From a checkpoint of a small self-supervised image encoder: 8.22M parameters.
Rows from block 5, named by matrix and row number. Rows with one number belong to one channel. Each number is 128 + 24 x the weight over the matrix's rms, rounded and kept within 0 to 255. All counts start at 0.
# convs0: first 3x3 conv (model.blocks.5.convs.0.weight, 192x192x3x3), inputs 105-119, a 3x3 kernel for each
# convs1: second 3x3 conv (model.blocks.5.convs.1.weight, 192x192x3x3, transposed), outputs 105-119, a 3x3 kernel for each
convs0.141 [164 140 128 157 145 134 155 152 137 134 131 165 131 124 149 125 130 150 150 108 132 148 105 132 128 105 144 133 166 160 146 176 174 143 167 162 109 127 151 109 150 179 113 135 168 147 155 160 140 142 149 144 155 151 135 168 204 116 157 192 118 129 157  89 111 149  96 124 155 112 120 148 115  80  69 186 135 114 185 167 138 124 133 166 125 136 170 123 142 174 112  83 101 107 111 135 117 117 134  28  84 158  41  85 172  56 105 173 131 126 169 121 129 177 133 139 185 232 149  77 210 129  90 187 122  91 124 128 166 131 137 166 139 129 147]
convs1.141 [ 89  97 146  94  86 146 106 101 139  36  61 122  51  77 137  69  89 138  77  85 152  96  98 159 101  96 145 106 117 138 101 109 135 107 110 125  94 112 118  91 122 125 104 126 112 129 111 163 128 116 169 131 115 160 111 108 142 101 103 139 108 109 140  80 125 161  75 123 157  85 134 154 171 120 139 192 154 140 179 152 158  94 102 112 109 115 119 103 107 114  63  99 142  85 116 154 106 117 141  86 117  61 130 130  91 121 131 102 132 106 129 147 128 144 129 109 128 132 109 148 104  99 152 119 111 150  95 109 132 101 124 145 116 134 152]
convs0.142 [157 152 139  98  28  62 135  94 111 153 159 157 146 149 142 127 102 129 112 113 129 125 120 128 125 117 123 144 154 150 118 109 119 140 124 124 129 145 160 115 131 154 114 124 148 102  87 109 106 108 130 105 126 138 126 119 134 136 138 132 126 123 128 161 125  95 124  84  78 115  89  99 118 155 159 101 125 119 107 122 103  78  66  83 120 147 136 137 159 140 158 161 125 149 134 109  94  79 116 163 140 127 151 125 112 147 121 107 104 109 121  97 107 120 114 121 136 112 128 175 117 112 166 119 129 157 143 141 138 141 145 135 112 111 126]
convs1.142 [137 134 134 142 115 159  94 114 120 126  96 104 142 139 155 117 129 138 149 118 140 126 105 137 121 112 126 144 151 161 127 127 154 109 115 131 108 118 121 121 140 146 111 129 129 121 131 116 124 123 106 122 112 116 135 112 118 132 122 137 132 140 138 151 166 157 126 140 133 110 123 123 160 150 138 148 130 148 133 114 130 126 134 146 134 137 146 129 124 124 145 114 112 118 109 127 111 115 116 115 107  98 111 109 105 100 109 114 118 117 114 118 122 129 140 149 157 126 120 151 118 103 155 131 108 142 142 138 139 136 135 148 135 148 150]
convs0.143 [157 175 154 133 122 130 149 126 130 135 148 124 116 124 115  94  71  93 108 116 104 118 110 117 122 112 117 108 109 100 128 121 113 130 119 112 148 137 144 149 136 133 128 115 114 123 118 133  97 108 113 114 125 113 183 188 177 187 200 190 121 104 115 152 141 140 121 113 122 111 110 105 115 120 128 132 115 109 142 118  97 129 119 132 143 150 139 134 145 138 141 146 141 110  94 115 119 103 136 138 121 113 145 126 117 133 120 116 137 144 152 131 132 143 114  95 120 123 134 144 123 108 127 163 152 150 173 179 176 166 178 190 121 103 140]
convs1.143 [122 116 132 108  76 126 129 119 122 123  85  91 140 126 116 142 158 134 159 141 153 156 133 163 154 145 153 164 169 157 141 122 137 144 136 135 143 127 139 112  95 115 113  94 116 119 120 125 114 111 130 119 107 128  57  44  72  56  35  67 127 119 122 131 137 151 138 128 138 121  91 109 143 148 124 135 142 138 152 151 160 126 126 129 137 133 138 152 151 141 142 107 137 136  90 129 155 139 136 143 121 112 133 128 127 106 106 116 136 102 123 133 102 126 145 118 128 118 115 143 115 104 144 116 117 140  74  62  90  83  63  89 129 128 135]
convs0.144 [112 121 111 125 127 139 122 112 121 147 153 137 128 137 125 114 115 116 146 185 163 147 155 138 121 109 130 117 111 121  94  91  97 103 110 113  94 128 101 123 195 143  88 142 106 110  90 114 119  81 106 141 118 141 131  99 130 114  73 125 129 105 144 125 128 119 154 163 117 132 146 112 135 152 118  84 138 142  98 120 114  97 104 111 105 113 113 109 104 113  88 139 105 138 212 144  98 105 101 135 142 138 149 127 104 133 127 127 112 102 127 103 100 132 120 140 158 113 137 171 112 107 145 131 119 135 169 127 140 139  95 125 142 123 142]
convs1.144 [155 133 170 138 110 124 129 156 135 113 121 126 145 147 141 160 162 164 163 179 147 147 160 162 147 156 157 127 114 127 132 130 147 141 116 124 146 151 146 149 147 127 143 148 119 123 105 118 114  96 120 106  85 103 159 136 150 145  90 112 126 108 102 108 135 134 115 166 166 119 170 181 165 138 161 124 121 113  88 116 112 127 144 148 151 152 156 113 100 119 124 108 131 118 113 123 110 121 127 122 131 108 119 170 141 125 146 129 120 129 130 146 130 152 161 143 156  84  83 165  58   0 114 100  86 128 156 159 154 158 176 164 134 142 140]
convs0.145 [166 119 109 128 100 128 127 110 146 134 151 137 127 125 121 110  95 116 125 126 104 140 123 118 143 116 130 124 109 137 111 121 149  82 113 158  88 153 148  89 174 170  84 148 156 124 117 105 142 148 120 144 152 136 200 151 101 197 123  71 149 119  87 154 151 118 152 166 131 139 153 135 124 151 139 100 136 128 108 134 133 121 153 126 123 142 114 114 133 118 142 120 108 121 120 105 156 123 101 148 127  93 152 132  96 153 123  84 129 137 110 107 135 111  97 134 139 146 111 187 108  77 185 127  98 166 212 160 135 221 121 108 185 128 125]
convs1.145 [136  99 140 145 112 144 139 146 140 122 147 145 124 151 152 120 144 149 159 136 139 143 136 132 145 137 129 139 105  67 160 134  78 138 122  99 161 127  44 165  84   0 155  97  15 115 132 118 109 128 118 114 124 112 119 116 165 121 125 194 102 111 172 157 149  93 162 147  85 140 122  89 179 131 134 160 144 105 151 147  95 114 122 115 120 132 128 103 123 112 158 142 143 165 133 134 141 137 126 114 155 141 110 136 104 104 118  86 141 120 102 143 129 135 131 116 154  69  56 136  84  51 155  88  97 147 116  97 154 115 116 174 110 114 173]
convs0.146 [119 108  99 143 105  84 137 116 123 130 111 142 118 112 154 145 145 178 100  85 107 123 113 127 139 166 153  95 148 166 142 212 214 127 179 209 109 133 153 125 149 155 132 142 151 101 118 130 110 135 132 108 129 130 138 128 133 112 123 126 116 107 115 146 113  74 173 137  79 167 138  90 137 173 191 168 159 136  75 103  57 108  98 111 109 103 133 116 106 139 121 118 169 148 103 138 149 151 153 154 150 142 154 145 135 154 120 116 107  91 109 111 131 141 135 148 172 126 118 171 119 107 169 118 114 172 157 130 162 144 112 154 147 121 153]
convs1.146 [168 109 163 128  68 153 203 131 157 129 107 155 106  90 149 143 122 179 146 131 158 112 112 155 110 113 135 157 119 146 122 101 164 133 108 158 124 111 117 150 122 129 142 153 149 136 101 120  99  59  84 132  97 150 140 110 139 107  86 132 157 127 164 152 106 143 143  91 147 150 112 144 166 123  84 134  83  42 138 138  81 136 132 125 139 133 130 130 108 105 162 146 140 135  80 111 137 122 122  82  76 103 105 135 132 135 164 149 122  93 137 137 112 159 123 112 185 143  82 147 106  50 121 134  84 134 134 138 184  93 104 168 118 124 154]
convs0.147 [136 156 160 119 133 136 116 119 138 146 144 142 127 103 111 118  86 109 123 103 103 140 132 135 120 126 130 114 129 131 112 113 116 125 108 110 122 132 138 115 129 136 124 145 151 115 116 118 102  99 105  99  98 106 105 118 128 115 118 131 116 111 116 162 138  89 152 140 100 140 133 101 143 175 196 117 148 129  87 124 106 145 120 120 140 118 122 126 115 127  97 110 110 117 175 132 146 184 142 206 160 149 155 116 131 139 107 118 130 119 113 112 101 102 100  85  97  58 118 158 105 132 151  99 105 125  80  87 104 101 130 143 119 147 149]
convs1.147 [156 130 130 139 121 146 142 140 143 112 115 129 107 132 136 119 144 140 146 116 131 144 119 132 142 137 139 153 139 161 138 135 156 132 135 145 115 137 114 142 153 126 136 149 126 152 149 125 136 125 121 134 125 139 144 131 129 154 144 138 121 105 100 149 178 134 137 170 125 131 159 132 191 175 168 153 138 154 122 112 119 150 152 140 139 129 137 106  92 113 163 153 154 169 148 156 152 117 129 148 137 138 113  84  74 150 114 122 145 148 144 158 149 150 145 128 125 117 128 151 106  98 130 113 122 163 187 178 153 183 166 147 105  92  82]
convs0.148 [147 148 142 136 141 126 115 119 119 144 129 157 122 106 138 129 121 151  82  72  86  98 101 101 134 154 140 106 107 108 132 135 136 150 147 149 149 144 171 113 103 149 121 117 157  98  96  95  74  80  99  72  90 104 118 122 124 110 108 121 115 111 122 171 130  65 152 126  71 136 126  93 156 179 203 122 125 126  56  71  77 124 105 115 111  89 122 114 101 128 104 123 127 120 138 133 121 154 141 194 160 152 165 140 148 165 140 143 122 114 113 124 110 129 130 118 145  92 127 184 119 122 156  99 106 143  85  98  94 112 131 121 111 131 117]
convs1.148 [147 146 168 127 130 166 149 144 160 138 124 112 138 121 121 143 145 139 185 168 169 156 126 139 110  93 109 141 127 141 145 124 137 116 121 131 115 115 128 138 154 156 148 168 173 137 130 113 124 115 116 115 108 130 149 139 132 146 135 137 134 124 128 147 153 124 124 147 113 116 149 137 167 162 139 136 124 100 117 113  89 147 147 129 153 135 126 152 127 131 179 141 144 156 102 125 156 136 141 118 125 115  79  82  86  97  99 118 147 133 119 166 148 149 142 131 139 147 139 152 119  91 123 127  87 144 154 169 173 134 146 164 102 122 129]
convs0.149 [114 103 111 135 145 137 142 163 156 134 108 105 128 102 104 116 101 114  95  82  81 117 113 104 121 128 117  92 105 118 106 120 124 125 128 138 138 121 119 129 111 119 135 143 142 101  89 107  92  78  95  87  84 104  91  86 104 113  99 109 124 110 110 186 130  61 161 126  77 153 133  90 160 186 210 117 139 135  40  86  87 106  96 103 121 100 119 130  97 116 106 112 113 125 129 122 146 166 148 217 168 151 185 135 132 190 128 121 108  95  84 121 107 102 116 104 115  80 128 183 111 146 175 124 145 174  91  84 107 106 102 127 120 125 135]
convs1.149 [156 161 143 131 125 142 142 147 154 128 139 138 124 134 154 129 140 146 152 131 149 143 121 146 122 108 127 155 144 145 148 135 143 120 116 127 123 134 125 146 148 139 145 166 151 134 128 131 132 123 131 134 116 135 142 136 144 142 139 162 146 145 149 149 164 135 141 151 121 129 152 138 172 175 141 143 120 109 112 102 111 129 129 131 141 130 142 129 118 134 183 158 156 154 108 138 140 119 135 135 120 125 105  75  92 116  89  99 134 128 133 163 144 157 154 140 148 154 126 156 142  91 132 146 103 160 175 174 170 153 140 154 115 109 113]
convs0.150 [133 127 129 136 153 142 154 172 166 156 147 168 125  97 120 155 151 147 118 108 104 114 103 108 142 162 158 104 115 109 121 147 118 131 147 141 103 106 104 108 114 124 133 139 142 124 127 118 123 132 115 127 130 116 143 147 145 121 120 122 141 136 130 147 139 123 136 137 136 120 113 103 136 134 134 121 134 125 115 130 152 157 159 159 160 150 156  92  57  71 131 113 111 127 127 115 184 205 190 138 143 144 130 139 150 151 142 134 133 126 131 143 140 143 137 130 131  87 111 117 127 144 145  98 111 125 110 112 110 107 109 104 139 158 146]
convs1.150 [103 125 107 144 142 146 124 119 118 131 137 124 142 125 134 111 103 116 135 141 153 131 129 140 118 116 125  92  86 101 125 143 138 149 174 176 132 141 145 149 148 157 142 147 143 127 125 115 124 117 107 147 152 131 177 191 166 150 148 133 121 118 106  97 114 112 122 140 130 130 157 151 117 120 102 136 130 105 121 120 107 145 136 133 112 105  97 101  91 100 139 159 151 171 158 139 123 122 114  87  97 108 164 139 127 146 132 130  72  69  73 126 122 115 141 153 145 146 154 148 128 116 122 165 148 152 178 196 194 174 188 182 122 121 119]
convs0.151 [114 118 139 129 115 125 142 125 138 118 110 105 117 118 111 118 114 112 115  94  92 119 111 112 123 124 130 100  95 101 130 124 104 143 134 127 119 122 120 119 112 114 127 129 118 105  84  94 112  95 101 111 113 120  96  79  83 113 102  94 128 122 105 184 145  69 169 139  73 154 139  82 148 164 182 110 118 136  45  74 104  96  89  92 111 114 128 107 106 126  97 120 139 109 115 141 129 122 127 223 178 144 199 159 128 202 153 126 102  86  76 126 110  97 136 125 117  70 117 172  97 124 159 108 128 167  87  93 120  81  95 134  92  97 118]
convs1.151 [131 140 138 125 119 138 147 164 151 129 133 128 146 145 148 149 156 132 163 124 129 151 127 140 131 126 130 158 155 151 151 155 169 122 119 132 132 123 118 174 143 127 160 154 130 133 126 130 128 123 132 124 116 139 132 110 119 142 120 133 160 147 137 165 158 108 169 151  92 152 156 109 171 149 125 155  92 109 131 110 113 138 127 111 160 144 141 145 131 143 153 124 140 153 109 128 166 154 136 120  93 122  78  42  91  83  45  94 135 112 126 165 121 145 170 130 144 150 141 157 134 104 147 141 126 163 165 136 124 172 131 125 154 131 110]
convs0.152 [128 133 137 131 161 126 122  94 111 139 135 133 166 176 160 134 139 141  96  98 101 124 133 142 142 138 139 133 131 125 108 107  79 121 110  86 126 145 134 127 152 131 126 142 126 117 108 120 111 109 120 128 144 131 102  97 104 176 173 173 179 187 191 148 156 143 121 126 123 125 116 111 124 128 103 154 142 144 117 107 114 151 151 168 126  95 130 183 185 179 136 145 133 135 154 143 118 127 123 126 126 124 124 121 121 127 124 126 122 125 135 136 128 142 155 152 159 108 107 127 111  96 117 131 137 148 144 130 143 166 161 165 150 147 154]
convs1.152 [133 133 135 143 128 144 127 133 132 130 144 136 114 119 110 134 140 125 136 130 131 127 127 127 115 105 119 134 139 147 153 168 167 129 137 135 152 143 135  92  71  86  95  80  90 138 137 132 133 120 134 103  96 106  94  96 122  88  73  94 145 139 131 125 157 173 100 119 135  92  95 113 149 143 140 152 147 153 150 140 150 112 107 112 100  86  79 114 101 100 103 106 104 108 106 107 137 169 169 108 108 108 114 103 107 112 114 113 121 126 116 140 124 123 140 126 132  77  71  77  55  43  86  89  87 134  98  86  99 100  89 100 150 152 142]
convs0.153 [105  96 115 122 114 111 116 121 129 128 122 127 139 139 164 150 147 172 145 136 139 161 146 142 176 121 158 148 154 169 143 125 142 126 126 112 120  85 113 116  69 134 153 146 158 142 144 113 125 111 111  95  94 109  95  89  89 141 144 124 136 127 100 103 106 120 105  93 132 135 125 127  93 105 121  98 105 110  74 108 121 119 107 101 121 110 106 110 105 109 120  78 125 146  78 154 134 124 141 146 130 102 139 119  99 161 145 112 156 134 142 158 118 157 156 143 168 153 157 134 145 176 110 137 133 108 127 135 134 121 120 126 120 105 107]
convs1.153 [ 96 132 112 128 133 119 127 140 132 136 133 123 138 164 138 150 186 173 120  91 151  98  66 119 140 126 142 154 159 162 146 129 141 129  98 129 117  93 107 130 149 130 163 198 152 110 108 124 107 131 135 138 179 166  78  78  95  93 127 125 146 182 171 137 119 120 138 137 130 130 139 124 113  97  93 121  98  99 123 115  84 106  82 112 146 173 165 171 199 174 150 148 158 147  92 136 125 123 138 121 103 138 132 117  94 130 132 170 123  98 128 104  64 117 153 140 161 117 169 156 118 171 141 119 164 165 100 112 107 113 126 125 127 136 134]
convs0.154 [139 139 137 131 149 128 135 143 129 109  84 135 122 111 162 147 157 176 112 106 138 119 122 133 137 143 137  88  76  89 114 117 107 134 143 130 126 116 134 111 101 133 133 135 146  90  76  92  77  74  96  87 105 124 106  92 112 122 106 119 147 138 136 159 102  84 134 106 101 129 132 121 155 185 155 153 163 122  36  55  65 109  98 124 110  94 138 143 136 168  96 132  99 139 157 142 115 137 141 167 140 129 166 141 122 183 149 121 104  99 116 129 120 137 158 158 159 105 141 166 121 123 136 127 132 154 124 130 132 119 118 131  96  93 120]
convs1.154 [130 111 148 113 117 137 129 130 134 152 137 145 152 113 137 160 153 152 165 155 160 165 150 166 126 110 117 170 168 157 149 154 149 138 130 134 101  95 102 140 156 132 150 179 135 138 136 127 112 111 110 112 119 138 134 103 108 102  61  72 171 170 152 126 162 142 105 182 168 115 191 171 131 137 146  98  89  98 125 132 126  97  83 111 163 153 172 177 168 184 159 112 150 116  73 127 158 145 160 105  98  94  87  75  64 128 134  96 117 110 125 135 131 153 157 152 163 138 112 147 110  86 125 151 136 166 127 121 113 119 120 121 137 165 158]
convs0.155 [151 137 132 125 113  94 137 119 131 116 134 144  68 102 116  87 106 123 110 109 107 110 131  98 138 184 137 121 157 123 114 161 140 116 110 152 141 184 144 100 160 145  63 108 126 114  99  90 111 120 100 117 131 117 120 116 141 101 129 136 115 138 138 164 154 150 133 147 142  85 104 126 179 194 183 125 135 137 131  97  96 117 117 129 115 120 140 121 129 137 151 173 135 130 157 137 107  93 102 143 144 133 148 162 129 141 155 139  81 105 113  78 128 122  88 115 125 103  94 157 136  84 142 128 138 149 144 136 166 138 138 155 151 153 152]
convs1.155 [129 135 129 101  89 127 142 112 108 132 141 135 111 115 124 124 133 135 117 146 143 144 157 169 109 138 146 125 106 116 117 134 122 114 147 147 140 146 124 128 126 141 117 114 132 143 146 134 131 119 128 127 112 125 139 141 137 141 140 141 107 103 106 137 166 167 115 161 169 106 147 170 145 133 101 127 126 105 102 118 126 135 148 152 131 120 130 134 118 127 134 117 116 126 117 121 122 147 138 106 104  82 128 150 160 149 103 124 131 145 137 133 126 128 126 102 114 104 113 137 114  82 138 136  95 143 128 110 121 153 132 126 129 119 104]
convs0.156 [116 107 121 120  67 100 149 190 161 102 116 114 104  94 137 142 120 161 109  83 104 110  84 105 143 126 148 118 116 138 110 113 126 123 177 120 127  85 104 108  63  85 162 160 146 143 134 127 137 129 121 103 112 121  87 106 104  81  94  98 122 117 128 115  92 108 138 117 103 132 132 107 145 136 129 149 151 145 107 112 101 110 112  98 107 129 109  85  82  96 115  97 101  99  42 100 156 170 152 143 138 133 133 119 121 156 140 136 118  98 125 116  59 105 149 144 161 114 121 137 146 164 138 116 119 114 113 113 118 109 111 119 130 113 129]
convs1.156 [ 98 118  94 142  96 139  95  83  90 202 189 175 209 200 189 149 157 163 173 153 173 136  91 127 155 119 138 146 153 142 169 181 177 118 100 133 117 102 102 147 148 124 136 145 134 111 110 114 118 139 112 154 169 156 158 156 145 154 168 156 184 199 179 128 142 135 139 143 137 141 130 132 124 138 138 116 121 121 112 107 112 124  95 107 148 163 149 176 188 177 166 165 157 165  96 131 140 117 134  89  85  85 131  99  77 118 113 123 125 104 130  85  54 105 116  98 115 176 189 152 171 178 161 174 190 184 109 112 101  96  88  96 108 107 104]
convs0.157 [146 109 123 133 119 134 145 141 166 142 116 101 143 111 103 140 114 113  86  85  89  80  96 100 119 135 122  86 117 115 127 157 161 153 162 171 138 133 131 136  99 102 143 119 115  62  94 136  69  92 123  82 109 137 111 118 134 124 110 112 122 105  98 165 142  85 133 117 107 118 107 117 121 167 193  93 131 146  61 110 124  94 114 124  97 103 127 126  87  93  99 133 132 136  75  85 172 132 112 188 147 128 166 146 135 170 123 120  93 104 102 125 122 102 128 103  86  92  94 127 111 143 139 113 150 162  89 115 145  93  95 134 105  95 121]
convs1.157 [154 148 125 136 122 117 140 157 149 142 137 119 134 134 136 133 133 118 138 108 135 150 114 147 138 104 103 122 119 148 126 118 157 144 126 124 123 120 118 154 147 137 141 162 153 147 135 130 153 136 122 142 132 122 137 133 132 132 134 145 140 126 126 151 127 118 161 122 103 153 133 108 159 158 131 135  98  90 110 107  96 121 116 119 148 136 125 145 144 158 140 141 182 120  93 158 146 152 142 127  77 105 105  89  73 126  80 111 104 107 132 136 121 139 145 133 132 183 137 149 137  86 113 156  90 133 159 138 146 145 106 126 139  95  92]
convs0.158 [136 148 136 154 141 146 138 146 133 152 157 160 159 167 170 160 156 163 138 108 119 152 132 134 146 148 139 111 130 122 136 155 151 113 128 123 127 118 133 156 159 162 122 129 127 107 111 119 112 122 115 120 112 101 155 147 141 176 187 175 166 156 167 116 110 119 171 158 151 143 141 127  99 102 101 137 147 161 119 124 130 100  83 106 115 119 116 151 157 151 114 112 125 153 143 157 168 192 161 138 127 118 137 134 130 142 131 124 115  97 111 182 191 172 182 184 173 128 115 110  98  83 107 132 118 106 144 143 147 137 153 139 157 164 149]
convs1.158 [124 142 125 139 118 147 146 158 140 104 119 118 101  97 101 128 104 120 133 128 138  99  80 107  91  60  90 112 111 110 109 120 125 124 141 150 152 153 158 120 103 122 122 115 125 135 121 125 104  87  94 124 113 119 114 117 120 137 129 126 160 162 143 113 149 151  89 113 121 108 122 135 150 160 155 117 125 144 108 114 129 120 100 121 136 110 128 128 114 122 106 119 121 106  75  94  99  69  86 130 141 159 115 104 113 178 168 172  87  81  90 113 105 111 155 167 173 130 120 124 139  98 131 133 137 133 115 108 121 130 123 120 122 120 121]
convs0.159 [151 176 154 136  76 106 139 184 139 199 211 190 135 106 121 130  89 112 111  98 108 116  80 107 128 121 120 118 140 104 135 142 122 134 156 127 142 140 141 123 113 108 128 127 124 109 109 112 104 113 100  95 104  95 198 210 193 147 151 147 117  91 112 143 143 129 142 147 119 148 163 129  95  91 114 165 158 157 140 150 132 143 122 131 173 198 175 122 130 139 124 160 124  67  36  73 161 165 142 136 131 123 130 128 126 134 131 129 140 138 152 137 146 142 128 121 133 107  85 106 122 144 143 108 123 136 147 159 154 110 105 103 132  97 110]
convs1.159 [128 126 113 138  92 155 122 129 134  94  68  97 113  81 116  86  76  85 143 145 143 164 152 164 165 153 165 151 151 134 129 140 133 108 119 117 105 111 114 129 135 129 127 135 131 123 124 124 120 121 116 113 107 113 124 124 133 107  93 123  87  66  92 101 147 156 124 180 185 119 164 178 123 132 128 118 122 120 105 113 111 135 130 140  82  67  80 133 124 119 144 146 141 178 146 170 127 112 125 142 109 116 143 131 130 119 113 121 140 151 140 139 153 153 120 105 110 148 146 152 108  85  91 146 130 151 152 155 151 107  81 114  89  71  87]
convs0.160 [164 153 125 106  99 182 138 104 144 139 129 150 124 111 114 128 119 136 120  99  82 139  97  57 152 152 109 140 145 101 187 213 193 142 154 156 119 113 117  85 119 148 119 143 170 129 122 105 153 152 129 151 154 134  86 130 176  96 155 176 126 155 154 136  87  78 115 132 134 120 135 147 164 160 158 166 163 167  83  63  78 114 125 164 142 134 139 108 105 106 148 104  94 158 130 168 122 127 156 142 105  99 151 145 158 144 142 129 122 117 128 103 111 132 116 114 136 125 135 131 171 117 135 142 134 134 117 116 127 124 139 129 144 151 145]
convs1.160 [126 136 128 160 109  79 124 140 129 109 120 110  76 117 126  97 142 187 118 123 173 128 117 158 141 117 135 149 114 167 136  83  86 149 130 138 106 106 136 116 126 183 167 130 136 114 123 131  82  92 114 134 109  95 113 143 162  85 116 137 141 145 158 151 126 120 161 148 132 156 139 158 125 108  91 104 114  39 148 123 114 103 125 118 104 124 143 116 133 165 119 138 117 106 110  94 164 201 184  90 121  84 130 123 159 140 143 176 130 103 101 157 119 117 185 151 150  86 130 160 101  81 150 140 117 165 121 111 124 127 108 102 138 138 130]
convs0.161 [125 127 127 141 191 141  88  73  83 141 140 145 150 157 147 132 141 125 102 109  98 130 146 146 116 117 126 106 119 101 138 165 123 116 106 107 126 140 136 135 149 143 133 121 123 104 100  94 105 116 102  92  96  99 152 158 158 178 191 175 164 171 149 154 143 119 158 149 120 119 113 115 146 144 136 120 127 150 110 105 113 134 144 161 105  85 110 155 155 159 115 104 116 171 183 165 155 159 144 132 134 126 139 127 110 128 118 119 144 151 155 151 171 174  83  84  92 115 145 158  96 103 127 159 162 144 131 143 144 138 168 161 137 158 149]
convs1.161 [141 112 137 117 104 134 152 153 150 134 122 120 117 126 122 129 156 144 159 129 116 147 128 131 153 148 151 137 130 143 112 114 103 146 156 147 144 129 128 140 125 126 162 152 142 116 117 131 113 116 136 121 122 134 109  94 105  83  74  88 157 161 148 135 148 158 134 163 167 113 151 169 134 132 128 121 108 104 125 103  96 134 134 143 129 111 123 111  99 107 130 110 109  97  73  92 150 156 143 137 115 101 124 131 131 148 142 145  96  87  78  95  83  89 144 135 145 122 111 124 127 119 166 127 117 149 103  91 106 119 115 127 152 172 165]
convs0.162 [122 119 131 141 134 135 174 190 175 158 151 137 163 155 138 141 130 110  88  78  86 147 144 168 122 111 127  97  95  93 133 129 107 172 167 149  93  79  83 106  91  86 137 136 114 153 178 175 172 192 193 155 164 165 121 122 123 122 130 125 108  95 102 146 126 126 137 120 117 161 145 123 132 140 149 137 144 147  97 106 106 140 146 137 177 196 179 151 141 146 145 144 153 103  87  92 136 136 135 104 118 133 129 131 143 129 134 152 139 133 141 134 124 132 120 105 111 131 129 100 113 109  78 158 157 128 105 115 125  98  99 100 117 112 112]
convs1.162 [ 95 129  83 133 110 124  98 119 116 107 117 108  99 104 112 106 119 115 108  87  92 111  94  88 122  93  86 115 117 118 127 107 121 112  93 109 134 145 137 142 144 125 158 156 146  82  82  84 111 122  95 133 143 113 166 175 161 110 121 122 126 149 135 127 138 116 153 155 151 182 187 176 115 105 117 143 114 114 159 143 153 124 127 119  92  94  91 123 126 133 132 128 127 138  91 102 131 125 117  87  89  85 129 142 138 115 141 131 139 143 156 118 119 135 122 133 140 156 149 141 136 117 128 144 132 141 136 142 136 115 116 111 123 130 112]
convs0.163 [134 149 148 140 122 143 107 101 102 130 130 118 153 134 130 145 116 118 118 186 148 126 170 143 110 140 127 149 152 151 140 122 161 154 149 152 131 164 146 120 128 114 113  99 102 168 166 165 153 140 135 124 115 111  79 102  93 108 136 126 111 110 111 136 139 160 132 122 125 124 119 108 121 124 113 130 118 132 149 152 152 139 148 148 107 126 106 114 113 119 170 195 144 143 135 134 117 111 120 113 143 146 130 142 149  83  95 129 153 165 161 154 158 165 154 128 131 112 108 129 108 131 123 129 140 124 117 126 130 107 115 117 121 117 118]
convs1.163 [153 162 163 106 135 124  69  90  99 120 118 115 106 111  97 101 104  93 108 119 106 123 115 118 118 127 113 141 142 137 100  86 102 126 112 123 128 151 135 135 157 143 113 108 125 121 129 113 116 124 110  86  91  85 166 160 159 190 199 198 141 158 153 111 159 159  90 109 104  64  68  86 130 117 129 138 154 161 123 151 159 152 157 143 173 179 169 106 114 114 136 136 134 111 127 124 151 148 150 139 112 111 121 151 139 141 117 106 113 117 117  92  97 104 108 113 124 162 164 129 168 167 165 120 116 123 125 144 147 138 161 155 124 139 126]
convs0.164 [133 138 132 142 145 132 153 154 146 131 146 148 138 158 154 135 149 143 170 186 174 145 145 154 131 118 142 107  94 104 112  95 100 113 107 109 150 164 153 159 173 155 167 170 154 117 115  94 111 102  84 112 105  85 135 148 138 124 135 134 119 130 136 138 152 151 142 162 147 147 158 144  88 116 109  77  98 110  82 102  96 163 162 153 147 147 145 133 135 131  99 114 127 100 105 116 100 114 131  93 122 124 108 132 133  94 117 126 103 115 121 114 114 121 132 140 135 121 108  91 120 107  83 106 100  85 142 143 142 144 140 141 145 147 145]
convs1.164 [134 130 141 136 124 145 156 163 155 162 162 155 160 162 159 144 149 153 139 126 151 137 124 149 108 104 119 129 114 123 113  89 122 115  93 114 110  98 119 112  98 113 127 114 126 124 122 134 124 120 134 133 133 138 132 129 128 142 145 142 127 139 130 109  97 114 102  77  98 107  98 111 144 106 121 156 117 129 145 144 143 129 139 131 135 141 135 138 140 133 147  96 146 100   8 101 111  61 119 135 131 134 138 165 162 142 180 169 127 122 117 126 108 116 114  89  98 138 126 138 129 111 149 106  85 121 121 112 135 121 105 128 118 106 122]
convs0.165 [137 169 134 118 120 105 146 119 103 140 132 129 136 160 142 139 176 154 132 141 144 147 151 152 129 114 116 126 132 127 122 110 110 115  92  97 145 157 139 149 186 166 129 145 135 162 152 141 151 159 156 151 144 138 159 142 133 151 172 162 120 161 155 137 151 156 138 157 160 106 127 137 131 138 137 121 138 174 116 100 128 140 130 123 134 143 134 148 179 170 127 162 158 137 151 161 124  92 100 105 106 108 126 141 129 104 124 128 137 132 139 144 148 147 124 124 117 128 137 133 133  85  40 162 129  21 134 127 121 152 153 149 146 155 149]
convs1.165 [108 133 118 109 110  84 145 155 114 130 145 111 132 149 123 162 168 147 137 135 133 128 127 136 107 106 107 141 138 156 113 109 122 118 116 133 117 127 153  72  74 137 101  95 143 109 107 119 118 117 112 125 127 111 115 115 132 133 125 125 130 137 109  95 118 134  92  92 116 130 120 130 131 141 146  84 126 127  95 159 151 113 108 125 154 137 142 144 138 126 128 137 140 110  99 116 113 114 132  93 111 107 128 179 168 135 133 120 130 139 148 104 105 132 113 117 137 123 149 141 120 135 145 129 148 105 102  95 113 142 125 105 151 142 118]
convs0.166 [130 175 165 113 157 128 111 130 101 165 165 167 119 119 127  94  92 116 120 133 130 115 130 131 123 144 155 114 113 114 120 124 118 110  89 108 112 141 123  94 163 160  72 120 129  78  51  71 101  93  90 126 134 125 137 115 160 124  98 131 134 128 151 136 123 101 114 140 109  84 109  97 159 180 135 109 153 146 133 115 114 127 124 132 128 116 146 102  90 131 111 156 116 120 188 153 123 132 103 159 138 123 149 147 115 142 143 115  95  93 116 108 125 143  97 114 130 106 129 180 134 104 145 136 125 134 139 130 165 116 100 142 129 121 145]
convs1.166 [113 117 120 126 108 128 148 135 120 145 142 122 147 134 129 150 154 143 139 136 147 149 139 156 134 124 128 146 145 151 144 167 158 145 153 137 117 129 109 135 144 131 126 126 106 127 135 124 134 134 124 128 128 125 126 121 136 129 107 124 135 123 125 112 154 145 118 167 139 132 148 134 156 138 135 112 119 128  94  94 115 137 132 146 130 111 135 111 100 115 114 115 136 114 119 112 129 126 114 119 110 127 121 103 131 108  43 101 112 127 114 131 131 125 154 139 126  71 146 159  79  90 152 103 103 136 127 136 136 155 154 135 100 113 108]